Weights of a small autoregressive pixel model.
Model: 5.38M parameters, 20-pixel images, arch transformer_decoder, activation swiglu.
Rows from block 2, named by matrix and row number. Rows with one number belong to one attention dimension. Each number is 128 + 24 x the weight over the matrix's rms, rounded and kept within 0 to 255. All counts start at 0.
# v: attention value (model.blocks.2.attn.v.weight, 256x256), inputs 0-127
# proj: attention output (model.blocks.2.attn.proj.weight, 256x256, transposed), outputs 0-127
v.78 [113 124 102 145 162 118 117  94 139 133 121 133 143 140 127 150 113 129 126 169 111 106 118 138 126 150 158 142 172 126 167 120 122 114 130 139 140 135  97 112 154 116  82 102 138 107 111 152 107 143 104 140 121  96 135 132  97 109  89 156 153 136 140  96 128 117 119 135 109 133 109 162 126 145 174 148 127 135 144 129 127 136 109  93 135 133 117  93 140 168 120  86 135 111 153 103  75 132  98 120 107 151 144 116 116 106 156 152 140 124 109 100  81 114 110 131 111  98 103 144 118 117 115 113 139  90  71 164]
v.79 [ 82 143  85 155 150  68 111 110 127 130 174 142 135 151  72 133 194 117  91 132 143 135 116  76 103 128 149 133 142 150 130 121  82 149 112 126 146 108  40 121  86 106 124 121  96 153 171 161 156 122  86 145 140  92 126 103 144 156 107 120 137  89 130 143  86 113 120 154  91 113 112 150 153 157 121 127 157 125 111 116 129 135 126 186 125 129 126 114 125 125 111 161 140 118 127 127 106  74 109 110 104 140  96 144 123 128 107  91  85 145 126 154 143 122 147 183 119 125 127 111 139 128 135 112 150 173 127  77]
v.80 [138 118 160 129 121 161 129 147  93 144 146 132 123  81 125 128 108 146 114 131 154  93 150 148 138 124 146 134 142 123 119  95 137 101 104 122 138 166 130 117 175  69 123 143 147 134 155  98 132 157  70 106 103 139 130 107 168 150 119 133 135 156 111 167 148 130 118 160 123 133 141 100 168 130 140 163 142 142 116 166 126 124  87 134 100 134 122 174 133 169 119 126 137 129  85 104  96  62 108 174 106 116 130 121 133 132 107 110 118 116 136 173 165 126 112 139  75 110 143 149 134 170 129 113 123 128 159 112]
v.81 [124 158  85  88 121 176 116 148 148 152 143 116 127  96 104 132 151 156 136 130 132 171 162  84 118 141 155 155 126 142 153 119 127 127  90  83 164 151 117  98 131 132 139 129 120 142 125 125 149 118 123  94  90 101 120 125  98 145 125 116  83 132 132 140 123 113 139 163 160 131 107 148 107 130 161 117  90 140 129 114 104 155 134 155  99 115 126 159 110 120 128  96 159 103 120 135 116 151 124 127 119 135 109 170 121 139 148 129 127  96 152 141 124 112  90 124 138  80 124 121 147 145 125 120 128 129 148  99]
v.82 [136  75 152 105 146 145 107  93 142 124 163 104 134 155 106 125 147 167 137 145  97 122 103 148 150 113 151 127 132 125 125 158 118 114  96 172 135 159 113  81 163 127 122 162 119 137  96 116 108 140 110  91 126  91 149 109 111 135 171 157 140 112 138 143 126 143 114 160  79 130 137  78 111  91  92 157  98 119 133 128 147 147 171 164 140 124 134 114 135 146 137 115 163 137  99 169 148 101 112 113 122 160 115 119  89 148 132 102  74 127 149 121 121 139 107 115 116 146 134  79 158 133 134 144 129 159 123 128]
v.83 [128 119 147  81 151 141  91 170  83 138 125 141 103 145 129 106 100 112 138 129 147 137 145 111 132 137 106 141  98 141 105 143 167 116 125 133 118 132  96 111 108 125  65 164 148  75 137 146 184 152 136 130 102 107  84 165 119 113 164 157 173 115 142 120 158 143 156 159  84 162 123 105  97 144 125  98 127 128 127 110 122 105 121 136 155  91 151 106 151 101 139 129 144 136 120 114 115  83 109 130 171 109 135 177 121 158  85  71 110 143 104 137  94 149  95 145  86  71 162  79  62 153 125 138 108 118 127 157]
v.84 [112 134 151 156 141 151 121 103 162 129  92  98 129 128 134  76 178 141 135 132 121 128 104 119 123 148 116 120 162  92  70 105 164 114 109 103 115  86 126 139 134 148 140 150 186 126 153 123  99 130 123 147 134 128  42 142 170 130 169 132 163 119 126 110 132 126 135 120 103 134 122 172 115  93 161 145 163 128 117  67 143 133 137 129 177 124 124 117  70 130  87 136  99 147 138 115 144  85 129 122 105 131 130 121 125 131  81 156 132 149 154  77 112  82 108  68 135 153 152 157 105 142 128 158 124 142 125  70]
v.85 [129 132 121 106 123 169 110 163 143 112 178  75 171 105 130 108  93 131 117  69 128 105 125 148 140 101 172 107 155 131 118  95 157 140 134 141 108 125 118 129 134  81 146 121 113 105 210  69 131  74  82 148 110  95 140 148  81 111 152 119 136 184  81 155 116 105 187 107 136 156 194  89 153 145 127 132 129 111 142 128 134 110 112 117 146 115  81 122  96 124 128 141  86 103 143 165  84 128  91 134  63 157 116 159 109  99 118 139 100  94 155 129  97 116 117 105 150 148 118 144 116 151  97 121 105 196 124  84]
v.86 [139 189  78 125 107 122 126 124 121 145 121 104 109 146 114 154 121 160 157 129 151 107 151 108 149 108 138 127 140  93 120 121 105 141 115 137 101 155  78 133 142  89 138 114 111  98 101  96 113 142 117 134 150 104 133 149 128  96 114 134 128  84 160 143  84 139  94 105 121 107 117 110 144 143 140 172 164 103 104 116 119 137 140 154 154 146 128 137 151 101 129  95  97 119 143  94 141 170 135 140  94 135 152 114  96 142 133 121 109 122 124 141 111  97 158 131 136 153 150 132 131 134 107 110 140 135 117 172]
v.87 [122 128 136 116 178 120 105 132 112 128 151 146 128 107 117 122 122 133 159 114 143 128 113 164 118  97 137 163 146 158 117 122 119 113 159 137 119 139 109 125 100 151  99 114 142 150 137 120 139 132 132 116 159 168 141 165 133 137 109 120 111  89 136 159 128 101 121 134 132 118 140 130 116 176 114 139 132 152  97 138 162 129 163 153 133 103 153 105 146 137 147  95 103 126 145 160 140 112 124 121  77  91 104 128 141 157 130  95  97 142 109 136 160 123 143 107 113 136 131  98 113 133 135 152 133 142  99 124]
v.88 [161 141 115 141 135 134 142 138 106 131 116 122 158 124 133 127 141 138 124 119 124 123 139  74 161 104 156 165 101 143  72 160 138 120 116 123 144 108 184 118 136 116 128  97 115 109 115 107  73 171 121 136 109 149 136 119 151 117  92 151 123 105 131 141 172 129 146 127  89 117 164 116 101 144 157 128 183 158 130 110 127 101 127 147  90 164 130 127 102 139 137 112  68 103 131 152 119 177 168 128 142 128  96 161 110 104 103 120 136  94 119 155 110 160  97 146 136 142 103  50 152  52 102 182 141 107 151  93]
v.89 [141 119 124  48 109 162 140  91 172 102 137  98 105 125  92 121 162 131 114 145 129 154 117 133  92 116 115 127  81 144 113 129 117 158 115 120 170 126 165 132 127 105  96 119  89 150 109  95 100 141  94 140 114 121 127 112 100 137 110 125 151 162 137 100 119 110 135 114 122 110 135 126 114 136 112 128 101 129 110 127 116 163 121 126 155 120 112 101 143 109  75 138 134 109  95 120 131  88 105 124 117 136 112 100 142 103  94 179 135 123  99 115 151 178 157 109  79 113 127 146 120 105 157  99 119  98 172 121]
v.90 [147 140 101  99 146 127 111  79 138 165 151 129 149  90 133 123 126 129 195 121 171 148 159  94 120 157 129 113 121 152 154 139 124 133 110 110 112 115 134 134 120 141 130 133  88  78 170 203  43 160 133  92 142 114 151 110 136 121 137 143 171 137 153 149 138 100 124 138 149 136 140 133 158 153 159 117 119 137 177 116 137 107 136 151 109 131  96 159 145 125 147 180  85 112 114 138  97 169 148 127 133 125 156 144 139 199 138 146 117 143 116 147  86 150 106  97 112 139 144 118  86 142 122 172 129 152 139 138]
v.91 [176 131 157 151 140 101 183 115 128 104 140 134 107  99  95 141 162 173 148 138 121 200  97 162 161 123 116 123 132 152 163  90 138 152 109 101  92 106  74  89  96 145 103 130 141 161 120 122 102 117 149 114 161  79 126  99 143 161 110 176 131 111 105 132 111 137 124 161 126 113 145 179 121 152 140 123 115 145 108 161 138 119 118 139 130  98 146 113 136  96  89 115 148 136 131 152 160 160 147 114 139 105  60  98 131 146 142 108 136 115 146 109 122 145 122 152 120 111  86 131 110 169 108  87 138 132 141 133]
v.92 [107  73 116 129  98 101 104 142 153 103  82 109 117 133 104 110 137 155 160  95 124 118 148 131 130 123 109 147 121 124 152 124 106 144 114 105 110 121 160 137 113 154 104  95 150 125 135 117 129 144 168 145 140 130 151 102  86 123 131 142 131 113 149  96  95 118  89  90 137 139 127 115 136 101  95 140 188 125 113 140 136 126 105 145 132 125 167 150 139 207 136 151 100 130 128 119 147 107 126 128 105 136 140 130 170 111 160 167 129 135 112 183 156 153 116 128  94  94 109 135 131 151 158 130 141 119 194 105]
v.93 [138 123 114 124 145 106 125 100 165 145 161 159 125 109 119 150 140  94  45 113 128  86 100 105 129 148 177 144 121 132 103 106 122 102  87 128  89 132 120  85 112 120  93 136 113 145 124 153 100 110 152 127 121 133  98 125 123 124 113 172 109 114 141 174  80 130 108 153  93 122 105 140 126 117 136 138 139 122  97 137 137 123 156 143 102 168 125 173 152  73 137 141 185  90 107  91 109 122 157 141 150  83  72 107  73 165 163 125 147 105  87  72 118 163  83 136 136 144 190 141 159 152 155 149 104 144 130  83]
v.94 [134 153 140 122 130 182 136 150 111 165 142  83 133 103 110 104 127  94 120 128 125  94 144  91 148 128 135 107 134  99 135 109 104 123 149 114 140 102 135 122  68 155 127 129 138 175 147 144 113 130 133 117 145 119 109 135 156 155 131 147 165 111 101 121 117 135 111 133 172 145 128 110 134 128 127 107 116 152 133 130 101 132 151 102 144 100 103 155  99 151 126 116 109 143 114 143 124 112 170 120 139 139 146  85 111  84 146 121 129 122 158 125 131 125 102 121 120 109 115 124 117 148  78 144 102 157  88 124]
v.95 [115  99 136 128  96 140 162 122  89 124 126 110 121 104 114 122 144  80 106 164  86 146 147 108 134 121 138 164 158 112 105 116 130 134 148 118 129 135  97 119 137 144  77 125  81 124 120 106 144 161 176 140 178 103 150 123 136 142 101 115 142 192 113 142 125 119 135 142 122 139 109 149 171 120 109 128  81 153 101 130 124 106 117 127  61  85 143 116  86  92 130 145 109 120 106 103  96 111  98 142 177 127 105 147 126 173 156 155 118 115 115 136  98 129 130 123 122 104 124 161 134 155  87 142 131 106 137  98]
v.96 [106 137 101 135 141 132 137 141 104 138 115  83 195 160 153 134 133 153 124 155 146 141 109 113 138 126 115 128 121  86  89 112 136 140 168 159 153 124 136 139 118 138 116  93 150 164 114  99 147 140 106 119  81 146 134 166  82 122 158 144  84 122 127 116 150 147 171 138 121 139  83 136 132 133 138  78 141 133 150  93 139 120 154 105 171 146 117  93 149 124 131 140 121  91 199 135 139 183 122 142 142 146 105 136 146 115 128 154 105  88 144  95 129 128 160 127 111 103 100 101 122 158 158 128 157  85 137 139]
v.97 [124 100 155 177 116  92 135 131 135 167 107 120  79 177 101 126 152 154 146 174 143 117 134 106 115 141 120  86 129 163 188 113 123 100 116 143 120 136 109 125 144  93 120  88  56 178 112 146 129 130 128 157 124 106  86 133  97 141  90 162 151 137 105 129 133 150 148 162 193 134  71  77 167 124 114 144 118  97 116 152 115 133 119  64 155 106 116  90 102 144 139 127 135 133 111 137 144 120 122 160  75 107 121 129 129 169  95 152  45 125  96 140 107  93 174 165 161 137 118 122 174 127  74 127 147 129 142 117]
v.98 [117 115  98 103 110 124 158 138 136 148 122 163 149 134 126 139  80 125  80 133 122 124 175 125 164 126 111 121 153 115 135 138 126 139  96 128 126 165 119 118 113 133 103  95 143 140 107  91 126 134 108 146 155  89 125 165 119 136 152 121 126 161 152 139 158 130 107 142 107 109 109 153 170  99 155 127  89  82 106  99 114 165 123  92 110 146 129 159 151 140 149 115 102 151 140 136 119 101 128 107 135 157 139 104 160 131 103 149 124 129 153 120 117 112 110 154  84 100 109 157 128 162 193 128 121 150 112 129]
v.99 [128 115 164 138 158 117 104 106 124 149 129 148  94 130 135 117 166 106 127 135 165 121 149 164  78 130 150 104 156 122 172 122 119  84 144 163 125 139 104 113 150 124 128 102  82 111 170 165  91 137 143 156 136 114 112 134 141 103 115  98 150  89 129 173 122 152 132 122  84 121 152 140 146  75 157 136 116 105 152 109 149 155 139 131 104 146 108 123  88 107 122 179 108 118 118 106 141 100 115 149 137 139 185 143  74 134 109 127 133 135  95 122 109 157 145 112 125 157 134  77 152 132 145 123 129 144 180 122]
v.100 [115 112 127 145 116  99 138 115 156 100 178 133 142 144 176 101 129 135 147 106 150 111 130 104 136 143 147 131 184 156 116 123 121 156 110 134 132 108 108 131 155 144 112  88 129  59 119  99  85 150 145 145  86 109 119 115  85 105 130 149 143 145 107 121 149 111 165 138 149 128 111 134 194 131 147 124 116 104 119 106 132 158 115 135  99 138 148 143 151 110 119 142 143 103 116 103 129 145 129 131 164 129 149 136 119 113 158 125 120 127  79 106  84 122  94 109 126 151 121 183  86 159 145  90 118 156 134 142]
v.101 [ 85 116 106 122 112 122 124 139  82 139 129  95 143 111 116 139 148 109  76 123 169 132 112 140  90 106  81 157 127 136 153 137 104 143 104 137 135 125 125 175 139 149 167 134 132 132 120 148 186 117 127 138 161 149 146 126 121 176 157 132 156 106 120 119 134 108 127 109 140 136 124 127 104 138  92 115  67 146 124 106 137 129 165  87 142 158 119 126  96 129 140 115 184 117 133 163 165 122 123  99 145 153 180 113 111  79 126  94 106  97 123 145 206 147 132 171 134 154 156 116 149 101 114 142 139 173 126 148]
v.102 [158 124 104 175  92 106 138 161 106 107 118 149 134 146 174 111 121 131 138 140 124 134 148 141 138 121 116 137 109 155 142 143 129 148 133 128 118 134 119 134 108 139 104 120 150 135 113 151 136 117 156 116 175 169 133 169 158  98 145  90 145 163 119 110 142 107 158 139 155 113 103 160  94 120 153  88 127 139 126  58 124 102 137 163 121 152 141  98 120 122 128 152 158 159  86 103 110  81 112 126 119 129 158 107 175 162 151 154 166 112 142 129 148 143 165 134 153  80 110 159 107 150 139 113 141  93 147  75]
v.103 [126 101 154 146 116 134 159 129  66 126 131 122 122  97 134 113 132  98 133 140  81 124 145 126 114 105 137 118 158 152 147 108 121 189 141 173 112 163 144 119 177 101  99 135 161 148 157 120 119 118 145 188 141 111 135 128 173 167 134 157 109 156 112 156 152 147 119 137 138 141 131 100 152 143 150 129 132  75 108 133 133 102 138 141 185 104 171 103 138 113 115 149  88 162  59 128 103 154 134 104 119 152  48 105 131 141 101 159 106 129 100 124 148 135 160 152  37 136 187 133  79 191 176 138 111 121 100  83]
v.104 [129 160 131  91 149 131 133 100 115 152 141 145 182 144 117 133 100 137 130 141 135 110 147 112 157 128 135 126 135  76 161 143 154 149 125 167  65 111 169 109 138 108 104 127 166 115 127 112 138 113 115 144 100 125 113 134 125  91 116 152 140 133 130 148 117 134 141 108 144 166  89 123 172 146 141  88 130 148 113 120 139 100 125 107 124 108 120 103 144 106  77 130 151 120 109 145 107 115 139 128 104  96 162 173 100 189 135 116 119 149 147 120 125 143 104 143 170 122 103 107 142 108 111 103 136 165 116 136]
proj.78 [154 143 190 140 170 153 126 134 129 150 114 176 131 135 150  62 170 155 124 135  71 100 107  91 124 159 121 121  79 115 190 123 136 151 138 152 155 127 164 124 112 165 175 132 154 176 165 147 102 145 162 111  92 112 141 127 131 160 115 172 101 117 116 107 147 126 133 139 123 164 136 156 131 130 149 134 140 138 110 111 108 135 105 165 141 119 166 142 107  95  92 106 118 103 116 164 126 111 100 104 129 128 138 130  83 117 141 120  95 121 154 194 125 135 122 102 159 144 139 131 141  89 143 110 115 123 145 151]
proj.79 [112 122 178 157 129  97 105 118 160 120  96 154 106 125 144 135 128 129 115  99 111 118 134 115 127 125 112 130  87  86 192 140 145 153 138 127 107 128  70 110 141 127 151 118 121 140 128 126 115 172 199 108 102 105 112 133 134 139 149 155 116 142  92  94 125 152 125 140 118 165 145  84 132 131 162 111 109 122 135 100 175 114 112 168 148 128 120 198 135 125  84 129 127 100 124 165 173 139 121 167 137 115 138  88  91 145 177 136  91 124 149 157 143 168 105 133  87 146  75 159 150  98 157 133  98 125 121 108]
proj.80 [108 128  87 107 145  96 100 123 111 130 110 121 158 139 146 142 139 101 131 116 118  80 114 159 121 113 126 104  87 113 155 151 133 153 170 119 102 148 171 125  99 134 117 125 128  79 121 103 103 143 174 125 148 148 177 146 139 122  91 141  85  88 126 165 103 148 106  67 146 135  92 102 137 114 118 144 133  96 103 135 173 145 133 128 159 132  93  92 138 119 135 124 125 157 153 110 137  98 159 142 139 129 107 164  96 115 113 122 127 100  68 114 105 150 154 133 171 156 122 164 107 118 150 149 113  82 157 113]
proj.81 [125  78 112 134 117 109 134 141  93 164 156 126 113 120 132 115 132 153 108 138 155 135 134 167 112 120 117  92 114 171 105 114 132  99 148 156 134 146 121 166 107 100 136 156 166 138 120 133 117  99  89 118 115 112 144 125  91  94 120 138 123 112  90 134 102  71 122 105 148 174 106 103 152 139 108 146 154 154 129 166 118 133 105 138 172 112 135  86 111 138 121 117 103 154 117 127 160 112 130 131 156 117 119 156 140 157  92 137 160 155  97 113 137 110 104 100 131 107 133 123  98 124 153  92 152 107 149 140]
proj.82 [ 76 133 119 113 110 148 111 121 156 106 128 138 137 118 140 131 150 114 110 125 122 113 145 143 110  74  98 145 100 127 154 165 115 119 139  83 167 116 111 140  77 112 136 124 166 134 107 150 158 163 148 154 137 140 119 117 178 122  97  88  91 139 110 122 131  97 111 104 137 129 123 129  64 156 147 103 156 128 141 185 137 153 111 149 170 123 125 127 137 162 152 125 102 154 115 117 145 119 135 170 102 114 121 167 164 133 106 155 158 102  93 137 117  91 120 131 127 117 116 161 123 122 145 185 156  99 150 107]
proj.83 [139  83 123  87  97 147 104 145 130 174 206 124 148 101 167 134 103 102 119  97 116 121  66 154 153 123 126 145  97 157 114 118 109 121 174 133 166  53 154 144 152 140 134 116 114 188  97 134 157 148 101 149  98 186 120 120 130 120 140 108 104  81 109 111 119 175  93 113 140 103 109 166 152 131 142 153  86 125 126 126 134 164 170 149 117 180  56 118 130 128 105  95 129 164  78 142  68  98 147 106 106 145 113 101 110 139 151 183 119 170 126 152 114  91 140 147 141 186  87 151 117 148 109 123 119 146 150 126]
proj.84 [138 142 115 131 100 125 148 132 161 117 155  99  92 126  77 173 110 149 138 161 164 171  85 140 143  69  94 140 164 174  89 121 114 117 143 161 137 105  47 126 163 110 152  91  90 145 112 148 126 123  91 114 136 149  82 137 151 128 147  86 165 155 138 159 107  76 184 126  82 109 112 113 131 121 103 161  95 137 144  98 147 110 123 115  95 152 105 113 164 121 110  89 155 126 112 131 154 165 125 124 105 109  99 143 134 148 135 138 109  95 139 123 106 136 130 137 142 130 150 125  87 161  93 110 111 176 109 158]
proj.85 [ 81 121 155 115 175 101 104 137 102 143  85 167 129 122 122  98 147 151  96 131  99 123 157 111 115 119 118 117 116 133 142 122 126 155 154 109 120 147 115 108 113 174 124  51 170 140  91 141 141 167 181 109 123 167 107  91 144 124 148 138 115  67 115  94 107 153 107 132 129 124  86 181  91 141 141 157 190 130 115 119 123 193  98 176 126 140 120 124 113 135 139 110 129 151  32 110 126 120 148  80 152 123 138 101 121 141 108 104 104 154 138 115 163 115 131 133 174 108 146 146 148 104 152 126 113 140  97 157]
proj.86 [131 153 123 152 143 139 126  88 167 117 115 129 155 132 116 100 158 105 142 152 109 132 161 112  95 142 165 171 112 141 157  97 141  75 126 106 142 143 142 122 115  95 148 148 146 138 142 140 156 131 119 141 106 120 137 114 137 135 119 137 180 168  94  79 146 135 141 164 107 179 167 151 126 139 122  99 136 117 139 140 138 123 158 117 121 129 163 157 147 114 117 166 130 125 145 161 111 132  88 146 153 170  98  98 133  96 133 120 145 119 171 110 121 150  99 161  87 142 122 112 148  86 140 157 109  92 154  88]
proj.87 [147 126 144 113  88 114 110 132 139 109 125 139 145 157 143 115 128 135 126  86  89 132 137 136 123 118 122 143  92 102 160 126 155 153 121  79  90 130 129 121 124 161 148 128 136 108 113  88 118 130 109 107  87 101 114 148 126 157 133 131 151 118 154 126 117 168 139 107 122 106 155 120 161 121 125 116 144 115 114 114 150 122 128 136 155 110  93 189  64 139  68  85 167 148 148 151 128 116 137 153 123 130 141 108 118 179 127 133 106 142 150 142 107 157 142 117 146 144 113  98 176 101 143 152  94 114 118 131]
proj.88 [121  89 122  87 114 115 124  95 112 146 122  96 180  94 202 131  98 130 137 126 109 150 106 196  91  70  87  72 124 129 130  86 115  85 140  80 140 119 104 141 141 122 118 197 150 121 170  91 173 129 142 140  83 149 144 125 119 163 127  98 154  85 105 145 104  95  93  74 128 116 139 168 143  96 103 107 146 116  78 172 114 130 144  88 145 117  91 110 121 133  91 107 162 130 114  84  64  87 130 150  95 130 122 117 157 143 156 130 121 108 177  82  96  94 153 134 125 103 155 139 122 119 147 106 124  83 166 165]
proj.89 [100 129 148 127 130 140 113 141 152 165 130 113  99 139 154 141 142 156 121  92 130 122 105 104 132 133 147 184 135  87 114 182 140 161 116 147 122 110 118  76 132 121 119 106 100 122 107 178 154 143 166 132 184 158 111 138 191 100 121 154  96 114 139  96 111 165  96 153 148 123 145 118 115 128 163 147  94 109 193  96 116 158 127 115 111 116 110 165 145 149 146 165 135 118 111 111 115 116 148 117 120 135 189 119 129 146 143 129  84 141 154 145 134 121 111 127  90 134 101 118 130 131 141 142  94 142  89  91]
proj.90 [ 79  85 116 166 130  98 160  92 100 178 121 115 123 123 118  87 118 187 120 115  83 117 146 134 101 105 142 155 117 158 118 133 101  97 102 124 115 151 114 144 136 122 154 146 129 170 141 107 132 153  92 157  60 155 136 140 127 103 131 146 109  88 130 121 144 165 127 154 141 136 105 165 157 138  84 162 106 172 137 135 129 116 128 113 118 154 119 163 117 102 118 134 151 170  99 169  65 102 172 106 121 142  98  90 119 122 118 107  83 165 177 171 107 125 136 165 135 105  94 136 151 107 134  93  98 105 103 168]
proj.91 [100 123 124 156 123 125 135 104 157 146 138 104 133 121  66 135 116 102 139 133 139 107 145  78 177 130 134 194 138 152 102 177 112  75 136 157 165 131 107 135  97 138 124 109  88 154 125 151 143 128  91 141 160 157 127 102 118  86 132 135 130 157 134 106 155 124 106 175 119 120 131 128  97 152 120 115 121 140 172 108 140  91 185 138  75 124 137 149 156 120 131 118 109 158 113 148  89 125 124 125 152 146 113 159 137 109 104 127 132 131 111 126 114  98 110 143 111 138 110 163 137 161 115 181 146 145 129  87]
proj.92 [157 116 120 107 124 160 139 132  90 125 153 129 100 140  98 114 118 157  93 146 151 105 109 146  83 181 171 123 127  72  91 143 112 137 127 195 123 155 115 134 117 119 140 125  85 132 114 127 109  73  77 123 177 144 167 181 150  94 146 116 121 167 166 106 130 177 177 137 131 131 146  86 148 159 107 161 139 157 146 108 113 150 119 133 116 143 120 112 116  94 131 125 121 138 114 152 108 167 148  81 131 142 138 141 156 135 152 104 117 131  98 120 117 115 131 114 151 135 120 112 138 139  81 109 112 146  90 119]
proj.93 [142 142 157 175  88 150 135 153 111 129 134  94 122  69 140 100 154  97  99 119  86 130 132 101 127 140 148 101 132 102 164 134 103 132 109 127  82 124 161 120 163  92 113 135 128  95 149  72 114 118 120 146 132 122 136 170 123 161 179 179  96  96 112 150 122 160 102 122 128 170 146 131 169 116 142  90  53 151 135 160 133  85 117 124 162 133 109  91 136 144 160 158 118 155 141 134 110 124 161 129 130 144 122 140  71 100  91  89 143  98 158 142  95 162 149  99 124 128  43 141 113 154 119 113 160 139 123  91]
proj.94 [104 154 126 152 107 126 143 114 142  86 106 131 137 105 126 172 135 130 130 151 157 157 161 112 139  97 149 119 119 164 131 177 133 107 138 134 142 124 157 167 135 147  92 132 120 127 123 129 167 140 101 112 146 125 151 117  88 117 164 142 129  89 120 137 155  99 113 140  96 156 127 137 144 109  98 119 124 126 114 111 138 116 137 132 143 135 135  73 139 152 159 125 115 131 182 129 141 141  93 157 126 149 110 150 134 114 109 145 157 110 110 111 112 106 118 167 154 132 122 127 137 157 142 131 151 120 128 110]
proj.95 [163 114 110 145 102  92 115 154 148 172 138 140 144 129 149 129  98 144 140  94 104 116 110 154 125 122 135 106 105 165  92 118 101  98 131 141 102 126 187 155 138 132 146 117 160 115 148 138  93 117 126 125  68 114 109 139  89 107 162 122  97  87 123 112  97 110 136 118 167 126 114 147 149 108 148 138 130 101 126 115 128 164 121 167 138 187 139 103 101  97  75 119 138 140 120 140 115  90 144  91 131 156 138 113  89  89 114 135 146 130 131 139 161 111 151 143 117 130 130 102 105 103 127 101  92 122 140 167]
proj.96 [135 103 113 135 137 133 118 137 105 121 132 110  95 115 124 136 150 119 143 188 102 151 137 138 113  95 129 130 125 149 121 159 167 105 177  89 135 112 135 154  96 136 206 125 118 128 143 132  90 112 151 128 166 143 111 106 137 141 110 127 158 102 171 103 127 104 125 109  94 103  91  81 119  95 111 151  89  87 119 148 147 175 118 121 161  95 187 172 120 107 172 131 112 136  74  81 105  81 130 108 110 109 135 143 142 113 115 114 110 156 108 110 139 135 130  98 116 183 133 105 115 136 134  91 115 162 110 114]
proj.97 [ 78 143 133  75  87 119  84 137 126 122 111 151 113 125 152 159 132 165 175 157  87 129 116 127 174  81  75 160 146 137 105 119 120 119 112  97 160 128  89 116  49 142  81  83 131 121 126 164 148 104 120 108 187 123 138 123 135 101 157 118 141 110 104 155 165 159 145 102 144  69 138 121 151  87 175 123 104 138 154 145  97 114  85 124 120 113 121 129 171 117 137 163 134 134 143  79 141 134 152  84 158  75 175 143 182 104 144  90 109 126 159  74 146 124  87 119  89  98 147 135 139 176 190 118 122 105 120 106]
proj.98 [108 150 150 141 147 152 176 109 104 150  97 163 124 145 129 165 158 140 154  90 169  97 108 128 114 164 108 113 107 139  94 122 116 121 134 146 127 104 161 104 120 116 129 105 114 151 129 140 148  94  88 126 142 139 152 142 149 105  99 122 139 102 108 171  90 129  99 117 131 174 154 120 160 129  98 126 127 123 107 151 143 101 103 121 144 154 145  97 149 154 153 129 125 148 152 148 124 143  78 145 128 111 102 129  95 117 120 111 159 148 144 118 111 179 152  71 138  87 117 153 126 109 111 142 132 127 113 119]
proj.99 [105 123 106  92  92 149 117 144 145  91 127 146 124 155 116 141  94 142 131 113 116 133 117 111 112 127 105 130 106 141 132 102 114 131 137  91  99 132 115 114 112 130  98  88 167 157 117 102  97 116 131 104 124 145 153 135 164  90 156  79  99 170  18 137 161 121 170 132 135 112  93 123 160  66 137 160 115 171 113 172 113 117 126 102 135 119 132 115 131 122 125 173 142 132 123 110 124 137 142 137  97 130 106 143 160  90  98 107 113 158 138 110  93 143 162 164 124 105 101 152 105 180 158  97 121 105 153 122]
proj.100 [129 106 162 114 136 163 124 113 104 129 114 142 166 121  93 129 112 138  91 110 141 157 115 119 120 132 121 159 111 134 157 100 117 157 115 121 112 131 127 120 121 119 143 104 141 165 155  83 151 102 162 111 134 168 120 152 129 120 156  89  91 144 104 109 130  95 131 181 128 138 147 112  91 107 138 142 157 173 129 127 113 167 157 125 140 149 145 111 127 151 103 137 106 123 132 143  79  84 138 137 126 144 104 141 146 102 113 129  90 112 148 114 159 110 129 136 140  99  76 137 134  93  98 132 158 120 111 151]
proj.101 [157 108 130 170 139 128 136 113 141 156 112 101 131 101 141 140 154  99 162 101 122 103 135 152 144 173 138 104 105  97 135 130 139 158 168 130 128 120 118  89 130 142 111 126  76 113 139 111 109 120 110 208 114 104 131 120 144 133  82 139 139 133 145 181 119 165 141 126 176 147 112 159 118 133 167 113 157  80 113 145 177  91 107 124 109 133 111 120 125 126 123 141 148 151 165 157 128 165  66 180 109 125 118 105  92 164 109 158 167 111 134 109 106 152 156  95 119 106 153 137  92 159 141 137 145  94 157 124]
proj.102 [111 112 107 127 144 144 131 107 150 126  97 114 153 119 116 107  92 113  97 155 152 114 127 111 165 100 101  92  65 108 115 166 105 154  82 113 122 128 123 128 134 103 127 160 142  99 192 137 125 151 141 127 122 122  75  72  64 147 145 133 157 121 149 153 138 116 156 143 106 157 120 125 147 138 131 103 159 122 158 108 118 147 149 102 109 121 172 123 124 137 121 144  77 126 132 136 128 131 160  99 108 118  99  70 132 140 141 131  95 130 138 145 120  97 110 113 149 151 133 129 174 110 104 156 175 115 124 145]
proj.103 [ 91 150 106 149 120 127  91 156 143 116 140 174 141  95 110 182 144 181 170 115 158  62 110 142 111 213 128 110 106 149  63 110 100 138 147  83 113 170 148 113  86 111 131  99 156 147 111 131 154 140  81 106 114 150 161 133 124 118 100 100 131 111  84 137 110  96 139 139 139  98 128 154 163  99  87 113 118 174 120 151 137  84 113 153 143 111 115 102 131 138 110 102 156 124 161  83 135 155 109 104 144 149 102 109 126  68 123 143 127 133 101 142 130 167 140 108 138 103 141 143 162 120 101 133 158 169 145 145]
proj.104 [145  93 118 116 145 110 106 173 165 146 159 182 100 165 101 161 118 155 157 112 133 136 149 117 134  97 102 113 142 141 119  99 132 168 160 105  98 132 136 145 113 173 171 163 123  92 112 123  96  71 133 104 101 161  97  93 111 142 120  92 104 123 150 133 121 134  85 116 150 109 117 102 118 113 145 133 123  80 131 172 122 139 106 124 129 161  99 142 134 152 140 157 110 125 158 128 119 128 155 124 148 138  86 138 122  93 150 112 108 105 169 149 117 180 159 138 105 177 130 155 131 100 123 160 160  90 166 159]